From a checkpoint of a small image classifier: depths [3, 3, 3], 97085 training examples.
Rows from block 4 of a small image classifier, named by matrix and row number. Rows with one number belong to one channel. Each number is 500 + 40 x the weight over its row's rms, rounded and kept within 0 to 999. All counts start at 0. Numbers have three digits each.
Before each channel's rows are labels from the 100 images, of 14848, where the channel reaches its highest value: "colour at peak" is the nearest of a few named colours to the mean colour under the peak. Only what is clearly more common there than usual is listed. The data: microscope photos of single blood and bone marrow cells. In brackets: how many of the 100.
# convs0: expand pointwise conv (model.blocks.4.convs.0.weight, 320x80x1x1), inputs 0-79
# convs1: depthwise 5x5 conv (model.blocks.4.convs.1.weight, 320x1x5x5), a 5x5 kernel
# convs2: project pointwise conv (model.blocks.4.convs.2.weight, 80x320x1x1, transposed), outputs 0-79

colour at peak: purple (47); blue (29)
convs0.301:527524455466484438486520454559475535508397482493532492573580519503480516549479444497526497514504478463505532429552460461524543451439469451503469534444563506508478585457508468505451466476502491504519558460478438551556452551445497514436486454
convs1.301:414470447467490467513481509455443503505494466440508464527478444471450462426
convs2.301:578451495571543583513502513469512518476537604486467538459466531465527488444436459499465524502488517459526560554502497517543464471502487492533505476530427505499459449513538499540416526554467583543525483564522557441465504462507537457509515560

colour at peak: white (66)
convs0.267:417511499508472468418541557610524493470483495505554458454511512496545536485467406517494502523479523542510536493474551548493540473492512564401511528468504465538527465471551574522515469454495471452529459523519527465504473560446451489413483477
convs1.267:544525463527539475430511473443450496481438430461489457519447481547539539479
convs2.267:555497496464536448527412478495504513579496505551442538558498547486536441493510557505470472517479448524513539531426527543544509559539536504525416443529544507460511542544448485546440516515503493558512495547488538542440532468511544437526461583

colour at peak: blue (43); black (27)
convs0.276:481540455510469497500420421503458472471469483578509501489551501509587444493530512562539461436503431480459504489493516513592513537533499482506446545436580495519505576473539503456418505456479467447549497467488420547538482513468515493504477521
convs1.276:456523508499560463492488481524527498419500551502495381490478469496431516476
convs2.276:473479520568459591517495524572480468509542489479513471492495397502528556429543547450554450498516502477466437485492479533434546491511440459548524438512474433550544521466537528474497470435493518526524452476560494471448489497540431549534474466

colour at peak: purple (59)
convs0.219:432455528551478525449472542543535459489542416482540474491406529517465549481507496461526451507500480518486463465468456491466514601474518505510482501542507438527493543543480501396448468513504449570461547455494455541537519503508436523541568453
convs1.219:519563531557477559503531528427490526494524456469458439455461446482448487467
convs2.219:473603515437530506459475493517535560550510520496459489509523558498458476605428525509476451503482475494509511548479576478491478545492486517480515426467527464496470516522452533509464549463411396499495490435481522561474502558431517538467475510

colour at peak: white (47)
convs0.160:501498500512518508431559564450516419526559523472494517388502516479492466522479487463363453518536542477446467520522509515485497543496506501462528484508457503522489413492441533457529499552511494538474465528575519458446531479559511528567548532
convs1.160:501494531509470574516514511515511463483526527584505483469518603578548519521
convs2.160:556501504499570484517458492507525544520571538469474563539419552413502440474433539476487454558468523550538534534490492420521506540494506500521432518551530412518482477491440430521482518516507459537460459541546516524441544519498509445512487555

colour at peak: purple (49); blue (25)
convs0.48:511523487514523482562523452533453522480472498516506499536474492527510480531426488514615536512487429568505498491529535456500462455449509418497487573518435480539534534552501479537449495453551556528526528493430499546577461624471498501488515490
convs1.48:465557492526472475509502429420548483447522485556503429480456532487452543490
convs2.48:501497511523428516552516518552514496537496461434487477480466448487545529464602565410545497469525468496456424483535474507458570546561443474543515409483475432547543511556468512480507509459508495539515493430492534471498484517509425511501483443

colour at peak: white (45)
convs0.173:587504504481535504513433503472521505538478516547447575440553471468542439525488477534523483464548569430510528553562589498485499509527495476524467460488513457487486488455489514579481537504554453532575474533521543491429501473527578458500562542
convs1.173:516460474437522476531508527511477544581513453486550521537521425430445519491
convs2.173:470521543575506533481523473479421461434565409535536473492521562529488517513442429515505487505430478470473543474459604498575522516478545542478487551525518506541525585546525504461483506475529501475423520477511448461572522487490474530474490469

colour at peak: purple (49)
convs0.123:487587484536506541527592500437533511499533518523512503488531445505487491456489514504464521520478501462425514546513537529433511438528501545484533450514475578500472464571464572590535495582519499446514490497469497454478441454565587535463526503
convs1.123:391503508512441478505518498489476524526541480429497520526444438451508461452
convs2.123:541507542475533547505542523438539512479479519514478552475552533490421440487506483576397506500470560467548506572439464516456458483498525505493514547504551597487460538493531501537504528567486497421457477554529467566473499495488561501457476557

colour at peak: white (72)
convs0.86:515473499546507534469490516578510518534483500554495488467436383537490505519499468446558514522551484512467442526515485538524488610468457479516469470521489477448521512473455497512433476445590510645514518508489558489503480542459476497525514480
convs1.86:512470457436444484424497468504538490457525495587527472499556568470469514503
convs2.86:527526538541561488493528564465495487462553466483504515486472586395497488434519461512432502527426516541571563524478526483498415507471516528496525526525542547557461496422520482475478416533506464472465491564568499474477526455519485523470445518

colour at peak: white (68)
convs0.314:605426529443482510421515561481516471526543500472453525419530521414509507518493418491451433480543569496494468482524516501493481539465473535413526525503495503495490403451438487492548525514497530461509452547521527464456535506553519503479492528
convs1.314:571478509535470612492483473506554522490475526499482522501495480451539533588
convs2.314:550473475504568479549464427531493546500503533537444553565448529458515417484457550482513479541480522503561515536486484430553512546542500469549410531574501499494498525480511422556506542525545508542472480546533530525425519505467545447476472552

colour at peak: white (48)
convs0.141:457442542562514461509410443529486516442558461554525464507502505498510555474461561511543445513475503449486527520430454475567555590521548510530505530507529502520493545473440490387516495528483442554498532470487463521538564489488463512497446482
convs1.141:487504457481491544523450474525568511496493472570537482480484594578488455462
convs2.141:504515498541474510470488552516527438441528501528573501442543527522599506547495519526418573501490502478464564469524587552529464450490568597427479450503552506479477476553505547487457514542456554532481489513504473465552532488547532522513495484

colour at peak: pink (70)
convs0.211:541481448474516432519463508510510531562445520486470511514482513495517503476607595511551466476504462488546520456493459527595544506540432530546459440428529462509541554595548474529474541483506573495540484470494501504492484467482502436490440505
convs1.211:452576508554445537501480567554532482456528443528542456525466481468512507462
convs2.211:482523462420467471477522512466515542553530434471504524553475487491476505527503454478530436536516502635494480474475530523400524494477507534526532515523500447458502507511486535456575503479542437532513589464465527534531462561498400517485544467

colour at peak: pink (74)
convs0.253:524493477493518453571450459538472534596478528493488554539464489530485469494486494477604469507512446494566495506527442507513517526498454479591469541470496468460592561520555490484468550366540525536530522509468486492502462516475517435490488497
convs1.253:541472512473503476493480508543513554568528573459479428476499502501465432421
convs2.253:481517435507493490511498514534555509508561421603490531561519464528511504489480483591546418461473573533482486496493485521488496473462455513500573577439596481456469497446475528445517527481459450532471490522525489558523500513514561498489453436

colour at peak: blue (31)
convs0.182:480519495465434512500463484559608462482473483558458469538509455522501499552493594504532505439548469490502434486566502431493550532501518400508487479531514543471491540408498527485467493556487448543438504464525544514468473482519552540533567494
convs1.182:564555546490474544557532539537534543488552477506534558535527529534553556490
convs2.182:459499463446499468481434556493508470513569453488555456558490608539503494535523510528436480510463463547495561450438503487530516464517522552477431543499589503436473505534471465439508546460514463502556542494495434521543557485478531525489442456

colour at peak: purple (46)
convs0.300:577437528448567482516484465480540534641459516491386554492488478498499447518535522488518444516522502484492471537515498395494451533530475444523501552489515517456532506552470454493520574529549511544529516526504507550459494508507533470502452530
convs1.300:464432426481436508529479482468413516523466476437501493522487489483470444452
convs2.300:442512512489458486485523466540445481443444456476549450519553473559511540556536550495504546465500439467460524423520483484560524463438529517470499547452534495527549564547489509450538591441553496453491489459489432462556530505481504540509449434

colour at peak: purple (64); blue (31)
convs0.207:456392495516531538491445551494519516494543427501550495495367469510480471482516461490527507532518467542519461456479459482498444510415454473470547524543511426540523467569488431435475476496521560521508520475467462558522537549479470513543486490
convs1.207:520452450516513467535506501477505498434529447493516583588516496564559500522
convs2.207:520558492538483543526459471492468460538459548475555499538483540495557530445465487533483574544455537544526562486482532439540474533576605512533467543515543481500531464526548495437511561492529535503507482513483448475519539396568542487548544489

colour at peak: purple (55)
convs0.231:514506505490523463524573474511483491457439533472520461546544525546416526502488442461465553556484439458542543450531462490450493414464519465523552515484454531535526496525531482485500485493577595483551576519482488534555409532505502495452447469
convs1.231:527493431530548538505464464459548460503516523568446433489454560498514513549
convs2.231:406460489511415446481526466574458475483505397491563456506535519547439540507503482506524467486490455521472479385491474507523550480467459507460538534467517496479566538494442503432477528459512490486500498462445461504572501545526516543491459439

colour at peak: purple (49)
convs0.254:543474533499535518474476460579523560541449536455458527541479596480464527505502501453512551507477461508553531483528472420454458532469550484551479512522524524545536498513462480470525534492632516520507624551498449531517516528525538512477529480
convs1.254:511428523547467524551525453467497443477509577471554446496505482514569456489
convs2.254:430447533538453464523474481512458463516475421555559453498529429567488536473581522517502514460469485450474469484453429566487552496451463489516522499485498534525567574515449451488532465540574508511525480452491467532502481510552438517481428458

colour at peak: white (56)
convs0.94:545472495452526492506467517469532545600484525449447527499454442449450449493548526498556419507541484468526492531476446418518476558530480428570464508482518426484565504547470440482473533510504537569493491522512505558460499503514559446527447517
convs1.94:431464421466409482487510512452460542533472474460537479496485443493487481457
convs2.94:463472523533447498472541449530434459472447479485540466504535461565508540524518554462528522459505456443439534440529476484586519473501535546452528513482494482503537566567472516465499582442565519465479489452519449450560549452540502529541455446

colour at peak: blue (48); black (25)
convs0.137:482414514443481476504466516516486525533480427459498426534454516492480571554539541394515494501448513494520500435458480516560488543488513540531512484513532504508451555505465465441433474452595516522454575477476423506503519502503437507497471437
convs1.137:518512487460448425510464546573406466535513509472533497517576500489511509470
convs2.137:478484475538489515504494458454443499542490495451543489523493451560489522456453519463555571542513483482447517430512465393558505556491577444526478536529459489532574521480493481476497460505605580524502489468531456473474537442521501499568548476

colour at peak: blue (54)
convs0.205:484498513511498538515431438507463471481513568491481485539438523523532477459480485494555562419471455510540452460480431467502543506451538420486408524564493514524532532510488476458556568507466546560444524488543539539465549548509507487549583521
convs1.205:433495517440421511501456466443525515479558475510478458576552507504460472515
convs2.205:480396426440502448543466460486553498484550509509502466555448438528452498499450550448505473504471468470451477441512459425527431497560509506480459517527532537432502547514525455493457547545539484560469560472513450556483529462514531517540533462

colour at peak: blue (55)
convs0.192:512431484570476437523449536450523426515538453489499483457500500499517501480557565494499480494463485504493454479473444557496573575534435551472482427484577416493524522550513461454511510502432427555489504455554479529520546523495465520516476446
convs1.192:473541520551490485481474569513452495497554542429531458447521427431500516501
convs2.192:448601539483458554481508483543508524536520498488486491510512501497463549594436491470544503529496489436459528541502571502494517577520525512473506379503447426501481522545531575502518546474423480549472445437475500538475520493523550489480466538

colour at peak: purple (59)
convs0.50:436495521493496496496539559517531478523515452501541421500434468523489543451548495437509481505537511583520438490499469518516488566463519489459565447563454439496517527528452538432468473474442503594466514438547532477499521491478449538564544434
convs1.50:524438468467453457471486469460492533510502477453533472528557410516506551571
convs2.50:517510463535471421558490515533515471593506518511534505497507416537504568457478495491530563553520597476455519524580534453489485490533511487530524487496468479478532462516532517530526544502585516538514403452476548547495476467585554462513542467

colour at peak: purple (52)
convs0.315:486531476580493511559491517584559569481496487593454495468476412528532511497453506529532478508545534471474493531570559480481447496505438446538542496511473515426502496519537525576418548525527514550472473476494570521496488493548569491512542530
convs1.315:502488456491571430452498482572438496488490508529492459471506486545534537589
convs2.315:484490476467502532465438565498558472554530465498508479535525466481546523562464568438540506464576493476475549449578505479544478537543489524549469447526512474479491402521502528493465464489541506612483468446519506475502495483513490493598563445

colour at peak: pink (53); white (44)
convs0.194:523472522467572480557524497445431492518536449491499540490454524442440471451550488543498481555446489512575570560406519463525511482491500435548521568497475394565501514511506495465479541466518464529519487554486486521500466490447461454530463554
convs1.194:501508535570567507428487468466504452484471559443473505487527446541520441538
convs2.194:528449394530492499566455434508495521550491517511451550533491497507493478447505476470539542565517527521554452502492427507491511470482452445521469566455466520478550532505563417554515474507498528433543564504468601492452448505514476442484519519

colour at peak: white (62)
convs0.180:503521464511412533475545558542511500492444509434463499447494506488532543539469489443476532537542599549498469438575502542444496494556488556492502390469462502488531422489481544516524500525476505495465472504492574401447496490510479536530482481
convs1.180:541491487435431473505449471467479434480481542520456486491581530455454467535
convs2.180:501576488468485513525503431439494541504487507464482496522528607466420497541469468539498488550450430547587516510429564503506522422527518571492515522519488489478466498489542544518512514501412435466535538512448496540497508507433539460435489521

colour at peak: pink (68)
convs0.134:538552526474567434586440450543491563504488503522467520523467531459414457507506496450560480487452472469573515487517501441483494512517469472514511468535497492478539520574527436555421513507577591496560538505472509512491479522512586464509502518
convs1.134:466502514438575533505452430543510519525491534518481468441549496466427449502
convs2.134:496570440478483448532410502572558518576518413538496494589433471497448524456526533531514467550461462540493463510480499451477503498493502451516506573510580485461414454467514460453493496468537459514502561484528508539438502528482522505501484463