From a checkpoint of a small image classifier.
Model: 32-pixel images, arch mobilenet_v2, norm batchnorm, activation gelu, widths [40, 80, 160].
Training: 12400 steps, batches of 256.
Data: trained on microscope photos of single blood and bone marrow cells, 97085 training examples.
Rows from block 5 of a small image classifier, named by matrix and row number. Rows with one number belong to one channel. Each number is 50 + 10 x the weight over its row's rms, rounded and kept within 0 to 99. All counts start at 0. After the name is the row's rms in percent of the matrix's.
After each channel's rows are labels from the 100 images, of 14848, where the channel reaches its highest value: "strongest on" is what is common among them; "patch colour" is the nearest of a few named colours to the mean colour under the peak. Only what is clearly more common there than usual is listed. The data: microscope photos of single blood and bone marrow cells.
# convs0: expand pointwise conv (model.blocks.5.convs.0.weight, 320x80x1x1), inputs 0-39
# convs1: depthwise 5x5 conv (model.blocks.5.convs.1.weight, 320x1x5x5), a 5x5 kernel
# convs2: project pointwise conv (model.blocks.5.convs.2.weight, 80x320x1x1, transposed), outputs 0-39

convs0.58 101:46 68 62 56 44 56 41 67 50 61 49 45 39 36 65 57 46 40 45 63 52 51 61 54 55 41 51 48 57 70 37 50 38 34 43 57 47 69 63 33
convs1.58 102:51 70 64 54 40 61 49 62 68 54 57 57 60 54 48 60 52 65 70 47 50 63 55 51 58
convs2.58 098:44 49 32 17 44 40 46 32 49 47 51 44 48 53 43 45 57 48 64 49 49 61 44 45 51 66 40 59 39 37 50 45 65 71 53 44 41 45 59 54
strongest on: cell type: artefact
patch colour: white

convs0.78 095:58 42 47 39 42 52 41 54 60 58 80 60 53 48 50 33 50 42 63 55 60 57 33 63 73 48 54 33 43 37 44 56 42 41 41 39 43 53 25 55
convs1.78 111:38 50 32 49 53 39 59 45 49 31 42 58 58 55 48 48 42 53 47 55 34 36 29 46 37
convs2.78 086:59 68 54 55 57 57 39 53 54 31 69 64 45 48 55 45 44 56 46 74 67 52 52 49 66 34 38 34 45 46 49 63 53 38 49 64 57 58 46 59
strongest on: cell type: erythroblast
patch colour: purple

convs0.277 099:60 52 42 48 62 49 52 40 72 54 77 67 72 41 46 72 38 65 58 36 53 36 52 38 52 49 56 41 48 39 51 57 53 62 59 53 46 57 51 42
convs1.277 088:33 53 39 48 33 41 47 48 58 32 49 50 52 52 50 41 59 51 49 51 31 46 37 46 25
convs2.277 161:40 60 35 39 38 39 61 36 36 50 40 49 55 35 34 53 57 39 62 58 27 63 57 56 62 49 73 41 68 39 44 64 41 44 43 49 37 52 42 67
strongest on: cell type: erythroblast
patch colour: blue

convs0.202 092:67 52 37 42 57 45 68 41 49 37 68 66 67 51 50 53 42 72 65 42 59 53 40 40 51 43 54 58 58 41 55 50 58 56 59 47 46 40 49 52
convs1.202 084:31 48 47 52 44 41 45 45 40 40 44 39 40 40 51 38 60 42 43 44 35 52 26 43 39
convs2.202 110:34 50 42 42 40 49 62 37 47 49 44 39 44 42 35 52 60 33 55 57 41 66 54 64 60 55 78 62 55 39 44 51 39 50 48 60 38 50 47 64
strongest on: cell type: artefact
patch colour: purple

convs0.75 101:41 38 46 43 61 60 52 32 46 28 54 43 52 62 54 52 56 53 64 51 45 33 51 34 45 54 68 52 35 64 34 49 57 50 40 51 34 43 45 42
convs1.75 110:59 37 36 58 67 53 49 36 41 53 42 48 43 32 45 37 55 59 48 29 57 46 54 60 42
convs2.75 072:78 58 68 42 61 43 43 44 61 41 64 68 67 70 39 61 38 62 56 41 44 52 54 42 45 36 46 52 51 47 57 50 55 45 62 57 65 51 70 47
strongest on: smear: peripheral blood; cell type: segmented neutrophil
patch colour: white

convs0.259 099:38 56 46 59 30 54 40 68 65 58 65 51 59 41 64 34 48 35 54 43 45 55 46 66 59 46 46 35 54 47 44 62 40 44 53 47 42 70 53 53
convs1.259 104:59 67 38 60 61 53 51 54 41 47 58 54 41 39 34 61 43 64 55 39 66 45 53 66 59
convs2.259 093:38 60 57 47 44 43 50 42 54 54 53 52 58 45 40 29 50 38 65 39 59 39 46 46 54 64 43 53 45 40 57 29 54 61 72 49 37 41 49 40
strongest on: cell type: segmented neutrophil
patch colour: purple

convs0.283 097:59 45 38 41 57 33 57 51 42 40 41 48 44 43 48 70 56 51 38 53 39 42 50 39 43 57 64 41 40 49 49 56 64 27 42 68 53 43 39 47
convs1.283 098:54 44 32 31 42 47 39 34 48 54 49 40 30 54 39 46 62 59 58 60 50 64 59 49 46
convs2.283 087:62 51 68 48 49 23 59 49 49 72 41 51 54 41 52 48 51 47 56 52 47 44 47 52 59 52 54 54 50 43 35 23 49 28 47 55 49 37 51 51
strongest on: smear: peripheral blood; cell type: segmented neutrophil
patch colour: pink

convs0.210 099:42 41 55 45 40 56 41 57 57 46 77 51 47 45 54 33 54 51 61 37 62 47 24 50 71 49 34 16 53 42 48 57 40 51 51 57 50 49 33 43
convs1.210 101:40 31 32 45 50 50 64 48 43 42 48 63 66 62 56 49 53 49 42 47 49 29 43 37 57
convs2.210 091:53 53 41 60 63 51 43 42 48 37 50 58 51 41 64 36 33 58 58 50 61 48 47 27 41 38 43 45 42 54 55 53 64 53 62 51 47 33 55 42
strongest on: cell type: lymphocyte
patch colour: purple

convs0.73 096:59 57 39 39 53 41 54 41 38 45 51 62 53 54 41 31 41 72 45 46 58 40 54 35 36 52 47 52 54 57 69 47 65 55 43 38 50 34 31 60
convs1.73 081:32 46 43 39 39 44 51 52 36 40 49 58 53 61 47 38 52 67 46 54 38 50 37 41 28
convs2.73 121:35 37 47 40 39 52 49 40 56 49 51 34 43 61 42 66 62 36 57 46 49 52 52 63 44 51 65 68 45 31 47 30 43 59 52 59 45 40 61 47
strongest on: smear: peripheral blood
patch colour: white

convs0.109 093:48 58 54 18 49 66 50 57 45 41 67 54 65 36 56 24 47 42 50 50 62 41 43 39 64 38 44 38 42 49 51 61 50 49 56 29 52 40 45 38
convs1.109 101:61 53 53 52 62 58 39 54 54 53 37 43 37 33 42 48 32 34 48 29 54 52 55 58 41
convs2.109 089:55 38 42 36 58 61 53 47 43 35 50 56 65 53 54 59 49 55 60 42 58 63 39 47 43 23 45 74 54 51 59 42 61 58 59 49 51 37 66 51
strongest on: cell type: segmented neutrophil
patch colour: white

convs0.142 102:57 39 45 49 53 63 40 36 61 60 57 61 63 68 43 64 46 46 48 34 45 43 45 52 43 52 47 39 64 42 56 52 44 65 47 52 56 50 42 53
convs1.142 102:40 44 35 27 49 41 45 42 49 39 53 55 69 43 44 42 36 41 36 37 46 48 52 43 50
convs2.142 093:43 46 38 53 43 53 59 37 30 49 26 48 46 52 40 72 51 55 59 52 45 56 42 47 48 35 57 47 53 37 53 61 48 31 42 50 44 35 39 79
strongest on: cell type: erythroblast
patch colour: blue

convs0.231 096:66 42 37 44 56 51 45 25 67 47 65 63 67 46 50 65 23 53 55 52 41 36 52 52 47 44 49 43 54 41 42 51 54 64 63 39 54 62 53 46
convs1.231 089:33 45 45 51 30 48 44 45 47 42 47 54 57 55 53 33 40 42 67 40 49 40 35 38 35
convs2.231 146:43 65 38 36 39 41 62 34 37 50 46 47 57 34 40 51 56 44 60 56 24 65 63 60 62 57 75 46 66 45 40 68 43 43 48 45 36 60 50 62
strongest on: cell type: erythroblast
patch colour: blue

convs0.29 104:50 50 33 58 36 40 46 58 55 77 51 49 51 50 44 50 57 56 31 60 37 49 50 57 39 42 42 53 58 46 58 62 59 72 55 40 38 57 60 72
convs1.29 099:58 62 57 49 33 41 44 61 66 53 49 38 41 48 64 37 42 47 34 45 62 65 40 53 55
convs2.29 106:57 59 40 54 49 36 56 30 46 43 61 61 60 43 60 34 44 53 60 48 45 41 51 56 53 63 60 48 51 49 55 63 50 43 57 48 41 36 40 52
strongest on: cell type: erythroblast
patch colour: grey

convs0.267 096:48 61 46 43 43 56 45 51 68 41 66 42 63 49 46 38 48 43 46 42 51 48 43 57 48 48 35 28 42 42 74 61 69 60 50 38 31 48 55 60
convs1.267 103:27 39 40 41 47 53 35 38 48 49 45 44 48 46 65 63 58 34 48 45 56 50 37 35 43
convs2.267 083:55 59 58 44 49 28 50 52 42 51 52 65 54 42 57 58 52 47 42 57 50 53 33 55 59 60 59 46 51 55 56 61 37 30 32 59 68 53 47 58
strongest on: cell type: erythroblast; smear: peripheral blood
patch colour: white

convs0.90 086:59 22 57 51 44 60 36 45 53 35 47 27 44 54 41 53 57 50 49 61 52 41 53 43 46 72 63 60 47 52 31 41 45 62 41 40 58 49 32 48
convs1.90 094:57 42 45 54 43 37 33 36 69 39 52 37 41 63 49 51 56 46 64 53 42 45 40 45 66
convs2.90 081:44 59 43 54 38 49 39 53 59 27 60 52 52 66 35 54 67 51 53 56 43 46 58 56 72 41 47 50 51 47 49 44 57 36 56 53 36 55 36 39
strongest on: cell type: segmented neutrophil
patch colour: purple; blue

convs0.164 089:39 44 52 62 50 47 43 43 53 64 47 45 52 53 28 61 67 46 38 43 55 59 47 59 53 40 41 39 45 43 52 50 37 51 39 36 46 28 47 50
convs1.164 089:47 39 44 37 23 49 45 40 42 29 56 42 60 52 51 46 44 59 56 50 39 51 57 61 63
convs2.164 087:49 67 41 63 33 46 47 55 58 46 54 56 67 52 28 42 61 48 57 39 43 46 36 59 52 51 38 38 62 65 63 52 74 39 57 43 28 61 41 36
strongest on: cell type: erythroblast
patch colour: purple

convs0.163 106:47 46 51 61 51 56 37 34 63 51 58 40 58 54 43 45 51 50 54 44 45 53 58 60 45 59 43 43 57 68 44 56 48 63 48 45 46 56 37 63
convs1.163 096:47 44 38 47 44 38 41 38 46 41 46 68 65 51 45 54 45 60 56 48 42 37 32 29 53
convs2.163 103:49 40 57 66 60 65 50 51 47 37 39 51 41 46 57 54 42 50 39 68 38 59 56 41 43 57 63 59 57 61 21 52 36 26 38 48 61 67 45 54
strongest on: cell type: erythroblast
patch colour: blue

convs0.33 092:49 47 59 62 64 63 54 66 46 33 51 39 49 51 64 35 39 45 45 44 61 46 42 36 42 47 42 54 47 53 47 35 48 61 64 37 70 34 38 47
convs1.33 098:34 58 48 51 62 29 38 48 51 62 37 46 58 56 56 48 50 59 53 45 52 38 30 34 44
convs2.33 081:45 64 53 54 49 53 69 58 45 47 52 47 61 48 48 46 45 40 54 55 36 64 55 52 51 50 68 51 50 48 44 38 32 40 49 30 60 43 50 58
strongest on: smear: peripheral blood
patch colour: pink

convs0.67 097:44 49 61 36 39 46 54 45 50 52 53 47 49 36 53 37 51 38 52 51 51 49 68 48 57 43 80 49 45 65 27 59 36 40 38 51 52 58 59 32
convs1.67 101:67 66 44 62 30 39 51 62 60 45 46 48 52 48 44 54 59 60 65 48 65 54 40 39 47
convs2.67 092:33 65 44 40 65 57 46 39 51 33 49 56 53 62 65 50 46 48 57 58 64 49 32 34 62 40 47 52 43 34 52 31 45 42 59 54 51 26 56 60
strongest on: cell type: lymphocyte
patch colour: white

convs0.221 101:42 57 45 63 38 53 45 48 55 72 51 54 46 46 41 64 52 52 41 67 45 56 69 58 51 44 33 62 54 59 58 63 59 72 45 42 39 55 61 62
convs1.221 093:38 42 53 59 62 35 51 40 46 62 48 44 46 44 34 72 56 44 48 47 69 47 43 64 49
convs2.221 135:76 49 56 43 60 52 63 41 41 33 52 66 65 43 58 41 40 65 60 42 48 53 45 41 52 65 57 46 61 53 57 51 42 37 54 45 59 45 45 47
strongest on: cell type: lymphocyte; cell type: erythroblast
patch colour: grey

convs0.175 109:51 37 39 48 70 52 57 53 44 28 41 45 56 61 41 39 54 58 48 43 49 37 40 48 27 54 37 58 41 36 70 45 64 49 59 44 61 32 32 47
convs1.175 107:64 57 58 50 55 64 50 50 56 64 43 39 42 34 61 53 38 32 38 56 65 46 35 42 52
convs2.175 143:60 41 43 48 63 42 56 46 39 53 40 64 54 28 57 47 33 61 56 41 56 55 50 37 54 56 47 55 47 55 59 48 53 35 52 44 56 45 45 44
strongest on: smear: peripheral blood; cell type: segmented neutrophil
patch colour: pink

convs0.120 102:49 54 52 49 54 63 54 57 39 56 59 57 56 48 55 42 43 57 60 53 45 53 27 57 57 58 53 50 40 48 47 60 41 15 50 48 55 53 39 61
convs1.120 109:49 50 39 43 55 56 39 54 36 52 30 42 58 55 45 44 35 56 69 52 33 34 43 49 60
convs2.120 114:48 42 52 53 37 42 58 40 39 48 49 48 60 48 50 53 67 50 71 38 51 44 40 60 61 69 58 55 44 53 47 42 40 41 57 49 54 29 49 53
strongest on: smear: peripheral blood
patch colour: pink

convs0.172 093:45 49 55 49 31 56 46 59 54 45 62 40 55 52 39 44 57 43 34 57 34 52 45 54 52 51 45 36 45 31 47 67 49 38 46 36 41 67 37 65
convs1.172 108:44 37 54 36 43 35 35 47 51 42 53 46 36 69 50 38 34 44 61 55 39 39 37 52 50
convs2.172 099:64 60 61 61 33 45 54 55 41 48 42 41 53 52 55 51 60 44 37 43 45 34 53 72 63 51 33 48 44 47 42 55 43 40 53 53 51 48 44 61
strongest on: cell type: segmented neutrophil; smear: peripheral blood
patch colour: pink

convs0.32 089:75 53 56 39 70 52 69 37 50 52 51 69 56 56 65 52 35 54 59 45 59 35 59 52 44 57 54 54 51 61 45 40 54 39 57 72 50 35 54 38
convs1.32 092:53 45 53 35 36 56 65 49 37 61 50 46 43 38 54 33 43 38 59 42 50 57 40 30 42
convs2.32 078:45 49 35 48 43 60 64 43 46 49 35 38 51 46 39 60 56 45 49 52 55 73 46 53 55 49 42 74 55 43 52 34 57 39 50 61 49 51 62 50
strongest on: smear: peripheral blood; cell type: segmented neutrophil; cell type: lymphocyte
patch colour: white

convs0.162 108:44 41 39 57 55 60 38 47 70 48 65 50 54 56 30 39 50 43 47 39 53 45 59 50 50 61 44 37 49 56 46 54 50 59 48 46 42 68 51 59
convs1.162 101:50 39 40 51 38 59 44 49 56 42 34 47 68 66 45 47 36 45 47 43 55 39 50 54 25
convs2.162 102:46 42 67 60 44 47 44 51 58 46 28 43 38 46 40 43 50 52 40 62 27 43 54 42 52 60 38 64 48 48 48 27 59 33 52 57 55 42 43 60
strongest on: cell type: erythroblast
patch colour: blue; purple

convs0.190 078:70 61 34 38 64 34 63 43 40 41 52 69 60 57 55 36 49 70 64 59 52 40 54 51 49 36 53 47 56 41 60 44 54 60 43 51 52 41 69 38
convs1.190 082:52 35 40 38 47 47 49 53 38 50 45 31 48 47 37 43 41 35 35 45 35 32 39 55 51
convs2.190 081:36 53 41 36 42 53 65 46 50 42 45 43 42 47 35 53 60 40 61 58 46 67 50 63 60 46 70 78 51 42 39 45 46 45 51 57 39 44 65 62
strongest on: cell type: artefact
patch colour: purple

convs0.288 110:45 54 52 68 44 47 37 61 52 45 49 38 38 38 62 43 62 39 48 42 50 48 57 67 54 60 57 39 49 58 50 47 39 50 46 53 47 66 62 47
convs1.288 104:66 70 52 59 62 45 53 55 52 51 60 50 66 43 58 53 58 65 47 55 56 65 63 58 66
convs2.288 155:59 56 27 34 57 54 66 31 44 48 60 62 66 45 57 46 44 57 73 37 47 59 39 42 44 39 45 56 55 34 67 60 59 52 63 42 47 41 57 51
strongest on: cell type: segmented neutrophil
patch colour: purple; blue

convs0.30 095:52 32 60 56 47 41 28 45 45 65 46 45 41 50 57 54 43 49 41 54 58 55 59 62 55 57 55 51 46 54 11 70 46 61 51 40 40 58 32 40
convs1.30 090:49 34 65 35 40 50 45 38 68 67 47 41 53 45 66 55 35 53 43 55 53 51 44 41 42
convs2.30 080:51 74 62 47 57 31 48 48 52 53 50 50 59 58 46 52 64 56 41 61 56 31 73 48 55 67 56 39 57 59 52 69 67 38 44 63 41 51 41 50
strongest on: cell type: lymphocyte
patch colour: blue

convs0.60 103:67 34 42 57 52 50 48 67 65 39 47 40 44 65 64 55 40 47 25 41 52 46 57 44 36 43 35 40 31 41 61 58 67 58 62 58 57 50 58 48
convs1.60 097:46 53 56 66 67 58 51 48 60 59 53 41 42 47 64 55 46 39 46 64 72 64 56 45 63
convs2.60 085:63 60 51 29 62 56 46 44 71 44 79 55 59 51 54 38 47 56 61 38 59 51 51 45 50 58 41 56 41 46 50 45 50 56 63 54 60 53 61 34
strongest on: smear: peripheral blood; cell type: lymphocyte; cell type: segmented neutrophil
patch colour: white

convs0.86 114:45 51 52 57 59 47 47 40 52 47 53 38 41 60 53 64 54 50 54 43 65 45 50 42 44 49 65 60 34 51 38 39 41 71 41 55 54 45 49 35
convs1.86 097:53 54 47 63 52 57 47 47 55 69 59 60 43 43 67 69 57 40 53 57 66 69 51 57 50
convs2.86 122:50 61 57 44 65 49 41 47 57 51 58 51 51 47 61 50 44 56 40 50 63 50 47 36 49 58 46 78 37 49 49 33 59 39 66 60 64 37 72 40
strongest on: smear: peripheral blood; cell type: segmented neutrophil
patch colour: purple

convs0.284 098:53 43 57 41 42 58 38 55 67 50 51 56 44 44 53 41 53 49 51 39 64 48 36 65 53 45 23 33 50 51 74 67 49 54 51 51 38 47 33 63
convs1.284 108:54 63 56 51 47 62 47 55 45 42 53 57 59 52 58 45 48 45 52 61 23 33 37 32 40
convs2.284 100:60 56 56 56 51 46 56 42 45 37 54 61 64 56 56 58 28 72 50 48 53 44 63 26 45 47 63 54 53 55 48 54 55 44 55 34 59 32 69 51
strongest on: cell type: segmented neutrophil
patch colour: purple

convs0.129 104:42 63 42 36 40 42 62 40 35 48 58 31 47 37 56 54 50 39 66 50 53 58 53 50 48 56 64 60 45 59 50 39 45 65 63 14 43 37 58 25
convs1.129 107:47 38 60 69 51 47 54 57 48 40 33 45 30 39 53 57 57 31 56 50 53 51 37 64 46
convs2.129 093:41 39 34 57 50 65 51 40 54 53 36 53 50 58 31 49 53 58 58 37 31 62 36 52 27 55 44 58 52 36 57 46 62 56 35 43 33 40 47 50
strongest on: cell type: eosinophil
patch colour: blue